From a checkpoint of a small multi-label image tagger: norm layernorm, 9800 steps.
Rows from block 3 of a small multi-label image tagger, named by matrix and row number. Rows with one number within an expert belong to one neuron, the router's apart. Each number is 500 + 40 x the weight over its row's rms, rounded and kept within 0 to 999. All counts start at 0. Numbers have three digits each. After the name is the row's rms in percent of the matrix's.
Before each expert's rows are labels from the 100 images, of 14976, where the router gives the expert most weight on average: "colour at peak" is the nearest of a few named colours to the mean colour under the peak; "peak at" is the part of the image that holds the peak. Only what is clearly more common there than usual is listed. The data: photos with spoken descriptions (Open Images, Localized Narratives). In brackets: how many of the 100, against the usual share in percent.
# router: router (model.blocks.3.mlp.router.weight, 64x320, trained with AdamW), inputs 160-239
# up: expert up (model.blocks.3.mlp.up, 64x80x320), inputs 160-239
# down: expert down (model.blocks.3.mlp.down, 64x320x80, transposed), outputs 160-239

# expert 8
colour at peak: black (43 vs 14.7)
peak at: top centre (30 vs 12)
router.8 151:474504490497570508455464499410587570485494469530497508464550468511480493520492513516454508496510487483523497586434465447472520487463519473507468429462525517520479454471452504488609447557543472501508535484537485610497508438508492441556509438
up.0 103:468457481505487511469477542554508500486534536511493510479566455531480486486556535488538531554483529520501508491492459513473531422553495478473506465543478503525497523446533561458485511584493403485510497454531497539440503501473579451410498457
down.0 108:557463511459517591509458507556440503552469554469429478484521603523458558462501561534503536493511529448409470482528607483521456512464462467531441556499551428502552559559518452503488497491411563514451462503502477451515469505545465493538545547
up.1 104:536426497471474505528543472493522469464436514432471523459515517425510499512464505437522526522537489396510539486484497557525471493452467518538524515454530446555507458416519450449525526487527408544498499424577566517458470506454484532553535509
down.1 109:528497475441512521488502530509513490440443482514517495483490489484445493461482551504509434495502493498504492518529486494540481512504478534489532514498449492497537500472500500568451471498517489469551538463526506443409479480497493492475535472
up.2 092:435405482394486559437429454473489545566462527561522560504500536590518507521442490475520524550474492538495477544534478499452524402511447546517532498486525479526483551492508448472590529416463501502511452554468519552531476423511487558456468538
down.2 097:573494459437446471491465479482569539422470554544515549502493449495522501559477480535518444509566531506518499461465532457519564527456568469517449539421529496443442517500495523517468446502500532502446485515519469524532581500486464454381548538
up.3 107:488501549543429527482535461550489523509493470472514437488549463530522503543490469491535505532513454452516477508548579487519493493496582417511493540513549403524456449480542557525547533493467498523476470543521495444567522516595509461525561440
down.3 106:520462530543516485523549505442473453580554550559549480513470513525519462506565498420504488463475476509524465494440450527502486541452491501551497526500575508472525459500436443508534453496514502480524424481576429568525477530508484560503437540
up.4 090:511567554490486574522473508571472489512455376478484517535405529470445544453545498525471512489548472429497484503536499544476431467468457514438493419509487536543458504457459477482513497486442496542458570481588453505487507493505507511493469500
down.4 086:478429519474537476483548504579507536498457567492564610539526541434486503516414522371614549542465470533464542556507451468511536469516530459507520526484459425546468516524480507495573442474509429466500430447479524482475458517517522481519431491
up.5 102:501500470435543477511537482532489569543556461476585535463492447426519412489587514501524467504562515498533507519527462466503406520530571594486512472574516515531510518435439490476518484502467504524525570567536471507517484467549473495445492488
down.5 100:477529532452468487512518516530536515506490539532483591518479525487516523521487534483552529509545545442399458559542512498472550452479473627519554500452495534513478506465578428535519498474528506490495462535508510476464495538510461471521547483
up.6 104:531553486545505476534562498491497475447480509400491523496499422504538517523459533451484474442474469548400513491526523479424472464515461488537367474486461514553475485518469510501550466549538530558484483558509494482591544487541525513424513479
down.6 103:507566454620555473502464491461492501482485596486526457434517495478418515543534462544543483537486476538567452526486478520443458548489512448485448526470558519515500499518486501486512536505489426564439475491484503496533505574437422458586537476
up.7 087:480481556519557518516521470511464497460459481479507494490547512496536449425550525493496520535501596461569506426486518515467562454494493464449482538443561515532431486510482531480518523487545452483482514468614525560532476515457429544435530484
down.7 089:525509432597422549473479490597527530499491528447516482437505540538498471500543496531515534502476524477464499483508466517494496519526552461500496439488427501465510443493509468430538495511484522449536519562539480484411450487545603573516529452
up.8 091:485463459431528495497576475519465465532512491525515608504434447424455462495560507432533433504481506511458505491453482524480538483446492521538557447499469567567490441481490502524566457514446485473479537497497508487531451542504537497440503583
down.8 093:473476541500543479551491468495402516568489516459488472545526520510471466465512514398571521491498508392483541505487492534496517499512458496501514487497504428513523440446477430517570466486508498472495469466544486574456458426507476577545501446
up.9 096:459512499440489479430480432488502550535604543528464492504535503496457514542510461513576590499486516512573517498511566575544503499438430541479558517572538428474484504486450541479456521454490522460442526516517452494504473417504533544530472419
down.9 092:493404494542502461536527530533516474456478538515482537461506446559463495503570507487460515468501477455474465627482526575573580431527488509518497458562486566489520483571483501504475498473496492485517467506420518502472507532459417395497540531
up.10 096:511563482466583501466462504510544532438518535461515483504432493428479515411560497498490486447559464454461503435487509469509478497477461482488475460530529481611543501520510468496576468504501432495556545470519477514473586535463525517455498501
down.10 102:411508553534517431469445534501460532420454493475490518473481499497466463510478490478522489505476478527548493492552467564429564541506487431574479501477526427535548554534533580493478504520609510443448476538489465451502465541477538421478519504
up.11 102:450534460489536517524513513498522444509535556589516493483527533432441475449542523511487452598447425512507541547452475522497414536519518436503567460487460560551489507489548540552500513434541523511534463467504534493508468552487476496406529587
down.11 096:561547514477568500497504490499492470497463506544430549495497454532536414535503476586447523453531477555471457448484464555514540540518519502430456522501468419509524561456492523533564493561455522518529526474475462464474524504568528462484482456
up.12 109:383554502507480416479494500473520488491508438479456512548441486502491540542484467509534517498520540525583519502453546528526475453486476492479539510534493480448496492516490476512502505464454523586482548498538446529535572492487490539580530502
down.12 101:502555447544462536425557491541515524501509482468520499537491481498489554463497509477503533503520489465523493548589460507441538517511526475593500443555533558533485467444509443554529530439520523469488511541475451539481561520522540450488543555
up.13 105:553511463444517453490400489476502518417531558417552537466454470475534471402517549523473549497499536466536454496538560550489460532516520578483469538456516398469574447476487437533512429518416461543502489476472527472546524504490511572502441502
down.13 097:479488505518517517517470484493481381436440541491522483513448462503512479535585504556447502603531443462540517501487479445442476538473506449480485527540482475447526544468484493488497499525598526488451539475558527453568550529497534424596509505
up.14 092:449571534566461532487538527482509500495519437571481457517475475455461471515485460461523442514493541497502494519420495455546514497454558525493468457496474535427504451520587508516495485500535509566588492466477494493514490566446481542488550476
down.14 096:484502562522410460550492548540473508552482472432535547462530473438437514507506406448503488536507517496531407543491503486476465506486528447497455472500520563490463437510528519510486485525489438531501456521581469456473475481518439490468543566
up.15 104:525420423472571507482490598454476514498498510463453568529589502540527489478462509552441490454554496513479488473547527479538495484534456512385442496509447472464595512543502511498554495526474467491527492549536463531481476404513546525525461530
down.15 095:465481580544491465469518554523475475495445449431523499523451465450577525544459508513509562518478421467502573496472493502473427517462440533506561524534532491532421475501538483544478513461540448529518482500539530462548511496421458490488534575
up.16 094:509522428496414501463461388525515515465475558540572490505444491534452512509538471455547516488548508522435529476487496395485574496454524463596477478523529500529448533484462549523409494450498474467505507511453480463556511480563500514524496444
down.16 101:457573483456506480481447543469460481431491459546506461465552521515511525572527497565473492518564521564482538549532543443505472476511401550496491457476520546524471501496488481468495419466475539586551500562469492465473489454484517490540472464
up.17 089:486493502576456507475516553469488442471469517493553498448511460537460511474450516416517550531442547463477457501523389478554435486467468414511519452543476539612521561541557472505478536513546516554449501538511468538556501531523471577529504471
down.17 086:496569474468387510487517418448486505522470525460577471500528524579557473521492470559577480515425527510508568410505467545506514511460465484538557520549558545491518536494468474508461497467472507565560507524567523542531449439527448485499449513
up.18 099:487439494476530534503454477486478559529508479507503521524513484477470546417424577518560434477468526491503466478578415522570471506511502478503479527497564472543496543514485489472521494527430469516492504541533399508501548409550463479506439447
down.18 100:527462419535500536488528526535538451484534501502526588536469526559440525439530559455529489507481542520466433505476490486505482390480544496482481544508434526537505480482462507455473528487566470521442537516524502525583518519482424444461448533

# expert 5
colour at peak: white (39 vs 6.7)
peak at: top right (27 vs 9); top left (26 vs 9)
router.5 079:442493495602518491508508550482456537545450497521457528464480513479476503472549539475566552513500486448537519497480519535577493479437488489507501493478456476490432472417501492516509561523441529511538460459420541503567498525499497488531474466
up.0 105:365489410480531456442553524523547476582492520451467480457456502444400504537487475446489465473483491488535535470482515449499466528505487537499476495472527473490551513480490576484483482491542470518513443455537517439544484512545503574564526503
down.0 103:481561473556573474560531514497469479508453496499500506389445433527496553511461456476493521504511518490503508610478459583443500522473457535625521520411533472523501468539488427500460397455486479423530525477586479526486452508507506462582510490
up.1 112:551499480452469512472560575510521501549485574521543465499595550492451520480568465469482454532562435529496527493468463505553559447516485480436492501563463557597450543501515512482436497472577577536515518489529562457538543451531419479498551470
down.1 103:541538549478516441521474478538562515492427469536528508406483455516481538468487440483611549465488515473493445562501527551478484486451482512456456489483470516529536478555472530504439497527506526535496525452483612497447464490468522507494587523
up.2 086:458471457575529560515487568424529455508481448536459495452479534472474492503558491519496484437475503515492523501485476491502562525549487530481465486469514568547495548473427435481472582499575499481485487532496474530519455489520540536450496519
down.2 094:433518481481468460503464559462441491480524482441529519538489554568515492529577475450526467560493563553562474464457496517421513532492497531522481468390450546497491442491513439498469486470456563418492507539505545450496528512501542478540538535
up.3 093:420455539494475552491416449485442509570515472497471554499533501518434511497435526542499488531473529482549514540447437523486550529619581453516484562445498561509560470503483516483551460520435480583526517464426516501503546532465480473550545552
down.3 093:459552549455430544475498484523489445485425507484459486480493507536515551490496507442511554506512496492537484501511542509476492489508516467528520411471490472475485549502511566550491591539433526397527470497476522500517544496535538560467598485
up.4 098:473486545517494513434538453474566494460507525462516510574566539528460478469448481473538568479477535516502509545494495454518469527498560534541508490484491524507546564464512524533549530479511575464519532505513493488450446464533527507541513558
down.4 097:523533531509493427429492513463520421440355502476413473570493532512547508440484543485431495501483469471513575508510477449532466540508521477478549462483487463497486528507463562474504434469436529496584471519561533458583561515550436532502522526
up.5 085:415476527464458486419472547480528473498457513487457495504614494531465514453515533490443527503499387454506484535469517549503551535525512491505512495459532504508490536540487509459573578574574477439515476537465510481445509571505459512576528473
down.5 089:525500523526513444429475532484467464446514490534500460550534500484479486508495509517482519466499448398455486480501491423518519503496451465464472497526493507507490520506533576515413492460584544470519448501572531486478559509477504441465493474
up.6 106:447518417516454427487563468561568540482465549500454580511509543536455433448559438532547467447532513528460533419539511521518461514475532477550524527492569508469493437549471541499505546457458499555454415523443493487474533513494460574532487516
down.6 104:444539570560516525533504520614536582479511538496503496471517474587533458480465496508495526493487523440423497473469489504516528519475583573469553450503513560463527472507425579538592455409493525453476554483497540488481515492480423488550529496
up.7 100:446419504494510530586526495515553457483581538518453543617540530487412556493526524464456526538503527471517542528546473501537514492520470415489570448559450409525557472439582511486523461541535502494492502444457570501498505580370519447547472516
down.7 104:442504538556502508549498460547463505514503464396522458533523525466443451554502483499525534468478493476533490516522448555485439516542506398518472487524476508521501478495497504513493423438443467472433586488414533555497546449404555522561460475
up.8 104:462551554464419474542517530503497512461400441534421532537489498500576482534516520528477500525448513517488510461501508481510504486582498516486411479512469497523512465529514554468547516491433471494530506551448469528505525508500494544436439553
down.8 104:512575565552539482510480551530449512447546469466509503538502551578592470481567529483468440511492544466483504556526511473485468435489492525537488505506445548494497518446504518532478513517498462482513499471458500516517524526504496518563495514
up.9 099:507507478500476507507500468495540440465562549487457485550501530533435527463494521505454508441503468478548483493530469472495480483509470396512530474505540466516469533537471533457460478505591533555501482489543544479536494509439427447446512424
down.9 100:509496517536458588462550523427449481496526464511457470557460525460529556461530507491577529493502493514533487502488510489484474509436450459467490503494541530509487500488490545577585463438483576504531538442484421529496450547506536461444496495
up.10 097:461476411489488487515473529492512492576553487520524532480598479488550531507493466531544480482500494445502516437518515582539491482529509514566518535494495497441554431538532467503528503494553473497459494498502477559483512546463463503570528483
down.10 095:538526548520530498526488532534470524459552558461437471571527454424523456493491540496477440514482496519488507603528501500527486403546485471507554468458536543525457524539547507532511504495442497437521436490459491490544562491467479482484494506
up.11 093:557562532497509493470481482499504562581461528491505520579599449456484473495468507461483493529477468553491546556523475494511540526435525426577469537552534521558475506444517463500514539511532421496510486442461534508465525535477501453542456463
down.11 101:475511510521436500476575456437498458448489501500490452496562489426492475512399546450482478500490527498414460526537512496486476493484471439524476531398495489555455480483429516439517497485457524474454489474500473529495504483536562508476515434
up.12 097:509493486471582546590493475480468558571459494503442516512528482448482520558463537502490499470533524521551519408429507474479529522536487459541578585517438407542519522491506527462477507526501460485471494466396495566447509475504523525460540523
down.12 099:550415399525549526510509503528516487420484547458564432470441407439506519449540476471457514482516473567514509437492534557531560544456480524485483510478527535473496506465467567534499475587476437463566421454581534466529489504457523554430535492
up.13 094:514480436533522469516418521545506462502523490448529481568510452547500503571430453590496445492548546469471546473509458507523480525544503521581505512513450502537507508499478460493483412511536481599514544453498539422507533507449542479495419465
down.13 100:475416500491506524480519497456521535471520450468537488549504533458475388483546550459540548466444523478492444488488507511455554511442476456553525526514500471505521519476506461487439482539496447493375446506453508509497526525472571526391553461
up.14 096:439525531498355431442543521572558465494427462486518512492494470577470553564521438596516530545487532464504522547519524448411452486451493454492547479479463584490448509518507526456531517441529507483502496488442490545446429480480486460522529495
down.14 097:509528504507514449462461484513495444574551472484410525496575524440500503508516483507539419543516527498412479451408559566427437460575486491517473457494458444505478478474454510586478554533473519510459486521540485491525498566463541453517486485
up.15 104:474543490528547467475507493578463527432555530529465500499552602565403513492510508513480519519518506499550499463495595524464502518521479441505447455553398501498538503515462536552583598495518527504499544479533408497523531565603475448514415547
down.15 099:516546568519487553564534463520499476526494477513464482532387395500526477516470580499491501509432479467531540512463498501503462473440528434490455473547495464404545508474472492429467452500492539479530574456483491572526524486536510528514550484
up.16 097:424481506493564514478505497496490507510469481505599560528550551437485497519489563411490451525500514467415524517616479518535529471512527495540594502434496429481509525490483509463529561508482482552557503450490575547552523520521516464493429509
down.16 099:543487559383494489499498488480496485483474488577526479507460460459509440523526425485572514499496568528488541480497500466517502526494437490485526483512482464523498522497479527513397428455475497432487494470512532464484477536611567521565588506
up.17 100:544542501476471528483464545556465528464428488522508483537488482477499431552485517443487535520474467571523546469537550479492529475488523526516446474494511444535539538567467547509487478477474472492453531500529449570492624534547507429505526448
down.17 101:448525500512451585456536448504478514480461455483523484567559535490558543520505555498509482530477466502464499503527395503516479510485447549463468449484515507526502512388408457531507474444511532523539508513431487536469508519553526473491479531
up.18 100:512488490365554542523544440501542491530508536544456516540454533516521530499515528588534481500489489424497513453480605481528417548527428487561538451519530469503508485489490482555502578471554561523504486452501413462481441524441498508426418467
down.18 097:571455529508480497513554512529553515528548496475540492481527537491531537507504531518517497492441433509452515490466502520444497520458521475495472528433531465503514547568512579416504486533470511507487502453492512569470420473464481464391494465

# expert 43
colour at peak: black (48 vs 14.7)
peak at: top centre (29 vs 12)
router.43 076:479479497526474456494550567560504502584452465491461491503552495530464546488464452511558566621487533467523574491482516556491478464438460486544453484549451535382488541492440486502433498474522555478462482515468512441540423557496584527503510450
up.0 100:549480521472589532473432465470509497512493498513490510477507538534444567475570539462518472486565464512549456548533501422486524486475490493564522445506444550451546473460508501466493513501565487507476451528467528462503496461563514433522500602
down.0 099:477558477473561440473511521449498517518525475414525546534497508457482503470575522542567572578560478634510619523493493521515682430458438560480527502462484542532500569456410543498489494484554422453469473528480447529504502460346508475514462469
up.1 102:436491530486513467479517477534428591493446436517491510447451506456524522433424479452465503533523553502587483473582530419426457443495571497526544546557493595452519495459459540490556475438424399501543544532516477532495487503549467459520541526
down.1 104:484502503555433443455484471512495508484467481523484506492498543515476511535569554551506471505518520487487546501541516525430535470467483496527568529477539490482473472552520524402501521417507556546558541569504533475497547487479500472489482463
up.2 093:511537492461538484459521473452568515470534459514508496474536486477475505545600463528456436551510529452485479485599472516463540518485509522550491510468543411557508519609501529481544494579469500458495517496539453459515549529508516462506520463
down.2 095:490538503527496496525517517483508461486463523487475474500444508557506544552503533472481457558573533524536545544455491523528465504482511497462444507587477517481546515441448554457448558578555483469526572510500410396428485428519550532489426534
up.3 108:519569514521600551494422467436534473550566476578474486435496480557486497405474543549482493515497506502526520471512492502442496494522433489533517510546534490512492461494417521532527519582490476509540467500472506521425445494554509569485505519
down.3 105:605467575452478459505469491485488410506512540490519542513488462523503497454475479458434467476415490613480471466497519493498481553511434517481431461556516457563557486519529528502453465505461479484515511450468495495441485500464504578451496494
up.4 100:527510514470509474518497540479563491487559488497460521458548501484533452515493552485518586576519532461512546383524455483523546516465503439523484575529466562535493442439572527481567520505583509474420581552568514524541501484521482431486506481
down.4 099:468477446515453419525589537513465515500520544535478436482535517473440471478542418525499463527556582520495487546450505487530454446510459470552432519486486475504484444502450475424523409551494471504522510467574534453454486498515422580581469550
up.5 098:452423450525570394506410591490517448470547518510583484578494521509480548559477463445468524541454501476542478505407449560490496531464509502462491569557451514435500509496486539485512502491518559471448520392505463503479598460490556406579490545
down.5 097:523470427551483484495518523494502517442550577515451504527521544521499475600427495515488469451522477520560539522391419454401478494508492466462442488540491490487489508490527519468546500489518513475574407507455466490523496501519516508556480549
up.6 103:559537544536483471562566505511519533455544442478568545524603490502491500505479505493506529460484452564549503481475481482497494511436493445561498470499541534493473509642528453549524501471520519538547526479491546519464514568487449461562550485
down.6 107:563478501491498446505433501498531506484567543517487456542531567567515557475549500566507518516571447488510531521513490457533460450551490536509509536555456543561552534511583452523444456493492573453483453537492550491475541469559500505434503518
up.7 091:541529394466533493525569498526483502386548481528472466497503487475453500495528452549494496470455510435461467494472504480510512487569445438425527444486539389518474470445512431467518593476487617486519475527497547499524471491517508494450524460
down.7 096:531537455441516456475493492575483448509514507570483550503484483576473506470440514483545491488510479532520575491475607497621487512444569527543567532460485508550513560569473495539450515523549465451511509449523447494521511472473524525511439488
up.8 108:441449475501436462435429479543503522488521431526441498495483505583528517491409464462575466476504517457607464499498497482543553574473522471544496513469524545529450469537532412502471526472516525456478477482485565480490501540512484511476497474
down.8 105:497490517532401467506476476564446500477582499543528382456507474495502500511520585423521513538445506486567527542533460493552535465393511573488472485516537527444474437523439466519514505491443585416498527507461559506489446457489433528536500496
up.9 104:460509452478448516436577493493422527493477538509430499476488436503496502587552465508523511441499519530450538547476526558498575570474482488492525484501440469511432484495494545480520393508518471494465522431505489471491517528537526509475477462
down.9 100:494506526514474444460474561471513535471493510451489501490521408553478454482509499508631426440466573478543454479490445465516434485524533463460516483498440548523476492471509543585490439521481521564564531518479466539498548566486540564527521545
up.10 106:472569510465538499540498452515536548487530470543568491442435470543485529465539527467542502503502512566583474506546515462422480460518526460583549476557564539483472439552424494494523381524448446520418478513527559518479517441536491434491558504
down.10 099:571481532608487476494490426488505490523547501540513555490512485544474533492552527496484489500482507443561529494413492593467449466499488519502493478435522446575481544484506520473451542524501502509508501537462504496505484480440496502420488567
up.11 104:473579559481558506521533538529421530530556447547488535488440535543545506516525581473572528501476483498567524532542453553464573543466532553500473466535511532435502506464440492508529533463456510511445541531493575518479463572498484506454432446
down.11 104:419480492512482425497532505503497509495477475508516522487504434565517504525469435565483481476523488482526448542521512535501514525540536507566528582552543535436463440495504465502500509524428557531474538523506507538515450520556489514472459562
up.12 100:476428458466495482487485567486440460472499481486468490520544474476492426472596600452513461534481511539560452491494484559479522502534489491568535520499452465563498447439421562485509514542491540483496499548547392505528470497474502530478514499
down.12 101:469530441522441507492514486512506503501360545483486479509488547454487556519563500449535541556453507571472489559474470525533518473455503535468478559425528482470508504501523537553476554557507485545555487496501473557504541478525507534566466454
up.13 098:510506525480450564537535503475483520494483475517478527524590513405456497553509537510547540547473583506540454437566508563461516437514452452493489507466465506519496533511543450441496579431569500469442506419499438425545492547543424434523562517
down.13 096:481438475466500493450528552501477498472415525563540547524540515521541542531516490521479536504501514480432540544542459505497504452460501564522563515504538458512515493468543554529553520477447469515523533542540505497468550483503471583507476538
up.14 104:533521548433524568579490452514497549529541516490532513530534580558454547471459493432511437533565460492448507480527446560457459479546504597505509595527526472538506531548489524536532492465591544569470542506468506516537506442353539522448486499
down.14 110:576549505591492502524524437523500500467549471471522511523450460461556536554510471534494523495510457449503486547525532599430512498567462440526450462560538494463489592523522538432479420552502582556459485544486541464432441519524502524562503454
up.15 103:492459545497490494400465543479478500515457520555430529533536533589545516524595536481498472489477485529444486529501502476499487505501483489516491570544535504463541469593543511524541582454522522471468523485456532515489479519524427524541502431
down.15 101:508465571477486564518466515513482513498512481512532428487472444509485527521497532478484537583418458485555521444445488546468525485494544516481557476500544528447541514510493481415560528442532502477461516498456581558493510540540491534511547485
up.16 103:495477495501483482590552491490524503506621455524409428483501431563443535447496483528494547459468547490462578480586549531489516571434474444495359394599492511531512512459474548495558546487451515464417509466476566512502493484510550558498538487
down.16 103:590473508446529492529514454498445482454486472441506462490524477480512537493488441494537520475546519554474464476562518558533464512500516562422487453513453490447509503404531478559493579483490512510533524479497470482519516558498469511470521527
up.17 104:510562501502412515517496545529573535456459487552549495570558453464520525546491450507528414503487502451432476490403582552455510453555456503551473549492499512476442548508482533452507552555542516563490481511425525501571496457468538519470495508
down.17 106:415531553523466542513503491480569455450440484512503534531470503527510503505543438571520487558471495528485450596480458565518525593481466486492526487465585488544497555528506464536517488454479512535490548477505501559497539447447458446486488554
up.18 089:493579485472481459479466571528518462434527461460427532522561439497480540500513512502445519452491538457506489450535503445544508450558491472506465455464398526550460505448556476502495482489480523526501550531522478525520521477467508547529482453
down.18 095:510545463403515574483532479541508528465522471498544448448458475510479443504550521463530533516474542404492409504509495482524478500523434559485541528497514508552527484549483500526517458496429503502530458600520492526495564496483449530504471459

# expert 7
colour at peak: black (39 vs 14.7)
peak at: top left (26 vs 9)
router.7 111:464489540521540468539462495496518527527481454543566499483533501463494500524442451464426513449472469563464496461447489402480525477526547471509535434509550491494491513536534490505545492532551499506498506509514444610457491452423518521550443546
up.9 101:558487527453470500530537440531517547531505509459512546481504444505617454512475462503506525550486491505513450472518517561512483496513512528434498514501556553455484473452559505529506596444480534542420528503521557453452506474545518521432561435
down.9 105:461457489481510530507503470504476518396464544508571534455491505503462491506497546560420450456500492501579464490520470531409533481478488489525487506538494523464504481539519509508484525475554439529510526501499572410447486461492460462456524542
up.10 097:522443385539529466544491519442530511469499534528527520471481493510556520465500556514524473533481461542447492472549491521521539483517486515522506493524490474464522528506421463476532422477596516526476472515529439498618536511494505487498522477
down.10 097:531496490423525571517467513506508495489472446478490569519509506454514502484495479527477508473443489482466516494465552430597528526480496548448515498556507450456505495459563460474528547536476455474466604494460581564480516499484441465541511500
up.11 100:528510514472459433535486521544467523489495451476483568483547469470532498551575519496522507525515542470470490507493569479532507508495532498522537458497540418523470547531516425471524519511555492482519498440457505537591537510493506534452510479
down.11 101:469590467442555385540462501447516500520477542492484510510509494497502489491506523513498482518495505426567455471505561477471576539540477528451506514551432513452562391514435513554467477441436489443478428556468535382481517465486437524468539556
up.12 096:444484448454541499485403478463508492556491532467611537461527549551572491489473489458486452555461506528498522453563444529569437521512481534524510552482584513466496521501508457538415501479530517506458562518560421518531525485531576497537480537
down.12 091:540562504467469511505417485522444427539482529501577547477472454574460541478544438459484513544451479471471447507565519421527528507481464510482455500508506482473478467553440462490503541475483483529455501445502555515487507506457486475457533519
up.13 113:499506450511500490534500531552485537484496474469541540475479422482442530432502507520506525502568443466472589450528529563502559526480525578515498487447516589518466520514541548440489500464444544452491509495493536511520517531504529579486471439
down.13 112:459583566479481474478439480441519476500551543545529564463490475485474480528526496486419450551454482542503430555567500482497459524495472468484434583502453522515460515524408557477522548479420466493547417478501555480488470544449519535446395488
up.14 106:538456474500471479455450520504438527451488468465483516604553479481502514442518454518546519523523495485594500539518478485461605534492488456458479521474424543565546510469533506429431400495512519473559511519544547469425480534493485453506476501
down.14 099:494546488487461432543580453561506517522484564488530494469528447550457483468556486496489521534542563531451465573496490413568496462477470416433469489628560467571531489543452473458553529500494496541506458534553538399563515461501553549479518517
up.15 118:527495564492504498420483471534466527499486466472479519479413472581532527543525480445485490502500454494552522409524476507490504508466553542472530457585499474458526480496473502522633487473570476533594497454550481576504511489473480495500511486
down.15 112:510427576581552457531509505480510472478470480533516498461504498444460450467462538467559509504451503505501443458490595628539434448479556470527460547482501495490514438496456541481503519502537563501469505552457511444458521460525497592507514465
up.16 104:561531548469461531516511452518481492457410573532502442454465493580534499540453445519527529498518574476506503465501486468461534505522498516534531571456538565487486412544562547515534493455537561419465572503482465547519482456508532498514470515
down.16 095:503499484500541498573547477482498483461514430421529473497502510459476512491502577472447509479540526551488574553502541520528486472489508517495513537555411630489491475468504526485485520520478483558485564530511517473512465544532464489486567535
up.17 104:565519532557497536560540471550481447427468519461422475563485496473515487508489449554464549436462482537479494535518503521466468489470511456523501487428495493469539567570516465533541470511546504569534587484530513481575522485481523497519441542
down.17 104:511596495507518487513445499536511497506481508557537474443520443520526530450431518487491525513460568535444523466469550503459530558486595499516493482515494482436494444527484526445493483452553501525549446495516417419518512466571501487421549510
up.18 099:537462446492524525467554444514467508493520530563548485485515434522453532527490512504514540506496472548513428485477536520473526600481510383553454487521469602449508509546497435560511545502527490463479448508480497543488486575445461445525602499
down.18 101:494525475453492495510426460557494470565467492548523547500608499552484496466555457473465499479483485525534481505458530524488439455475496512442533492536555498535493516572474535538497478541513509538454516507502489459507566491523486484525490538
up.19 100:501476496515482476610557469491451519536508445519563510564565440441516517481488607556490471489517534472497535405529426443406517441456440505560447523431434481502508523479519515503498512515443529479492535534457516517507447489515546451469418533
down.19 098:480561491433517512485534519477530489498491484517416517451532560526510466466530511516510493536544496414424473493466539431474484555539457510549554543531505507417497464425439423526547545498507587495500520468451390521503494456490477499473464506
up.20 105:416496455464525477520573513492594508481462484450509520531516473473477425500496517495522478539415504438527486497508480444493548486553403520479530474569526537437537500490466521436507390487523507475509441462461539541539585453524455486529539515
down.20 103:518526512476464476510458509483503543475571504472489481527543548489528503562538495532498475463500469525493509489393444490554465497537554442505533489496544483485524518556511408514488489446493446468516483455494478463537515502557516564548504539
up.21 106:419535509500542526532523547418498432506542523567518508541531506542480440413423474450527446534496470545495458472493471505499525533494531452485445516485504510432495512498529548444473542485530486501489514449448505453504498540499527539518529498
down.21 102:543430459407504510523471535568453571442515537511524539556480496474483446444414527482489459456515510494518463509481510502500534528438493477551536553402454504504533546453492448504488475473506443489489461431537516488497504484516477475468487505
up.22 092:583473532456531515478542485479503530463540529518515498485522514555414484496485515520447496492573489516500521467521513448422500534510551502532492494517475543519506423460565387540519527589488444505473506569472336496473483469509476413522429538
down.22 096:526473506466567474455502426534499552496415593531500523511453479442473505535500455526493576432579521514508526509538495498603473531529510494491501572547529542492490483531439432529458497476466516483511526470512495501482497502491537431490456506
up.23 095:395533555543485523500533496523426470557408510516515500459451485434449473481495482587491483479511481501522489505501526533554569534463566610446493503573522581501499489522481479472546417481477448474513534503506530601476482529496505470521528507
down.23 089:469553520528478535480418443468462478487513486486577500508488495498488464503527484459496490509532527518505514486480536516469499458485442490566532504433543522535505448529532600495521488506588484580444466509483394449506500499498512519544501456
up.24 099:515525579572590565503438469480504472551492476514502559509529448443499566576429472516492506487504456512481479530423532586492451544546488522547537514598537483485490430506473471544488504520503553547483469440519590583511568501509492510467546439
down.24 102:509557496536535569479444572454503475571522474484457507474497469503532489453471529525531479494538440518540452514519450546442535544537425519494538568514539459471521527460557528516426456504413525473546523520422490504535525459528551455529493468
up.25 095:559528493533434416535429499472516498532571486435434498507503462579504471476460413547539515533517490497533482461533535476540572478503536578490481515511514527470522525570549540521497423500481496438537480567476482476454477572503504501522515376
down.25 100:500448460456477437457490458561503467528429476498520415474480536508583512483548509520563532555515476518512470510551496489451500493503465442499474449483503547482527492510491570489551524479464588548466440483579522507451528495465469548475522530
up.26 115:464484544531492452495479487513501536429443475513509517466435498496463502444531477484493424580514449459590461501561454526480552488457507533521502486489468533482493562540501510482456545507479485477592538553529584534509516464501463526503550420
down.26 115:465515511527446500540510491471497514499520568504474574457527538500515433578541614534448460536499477518488457466547447490430506498511504563530500541556531457446479389489487476525561553470457534540476490500448498529512471490475450495426509484
up.27 100:534446567537474435541466549521513473456474506548607500448493568531529476504529475459524461453466452450523500448505453446517442507474446484431566462494483469488442498513513420570457513526554505487506529484484499525494486484508526515528517533
down.27 100:541501474553565491519517534570464491546541484526473455436464474527448462524513486534425448476478581424474568470524462526544537506488528401525499482488474482509461499434544454485504507448491519512494480508392485521412468575520478472429469447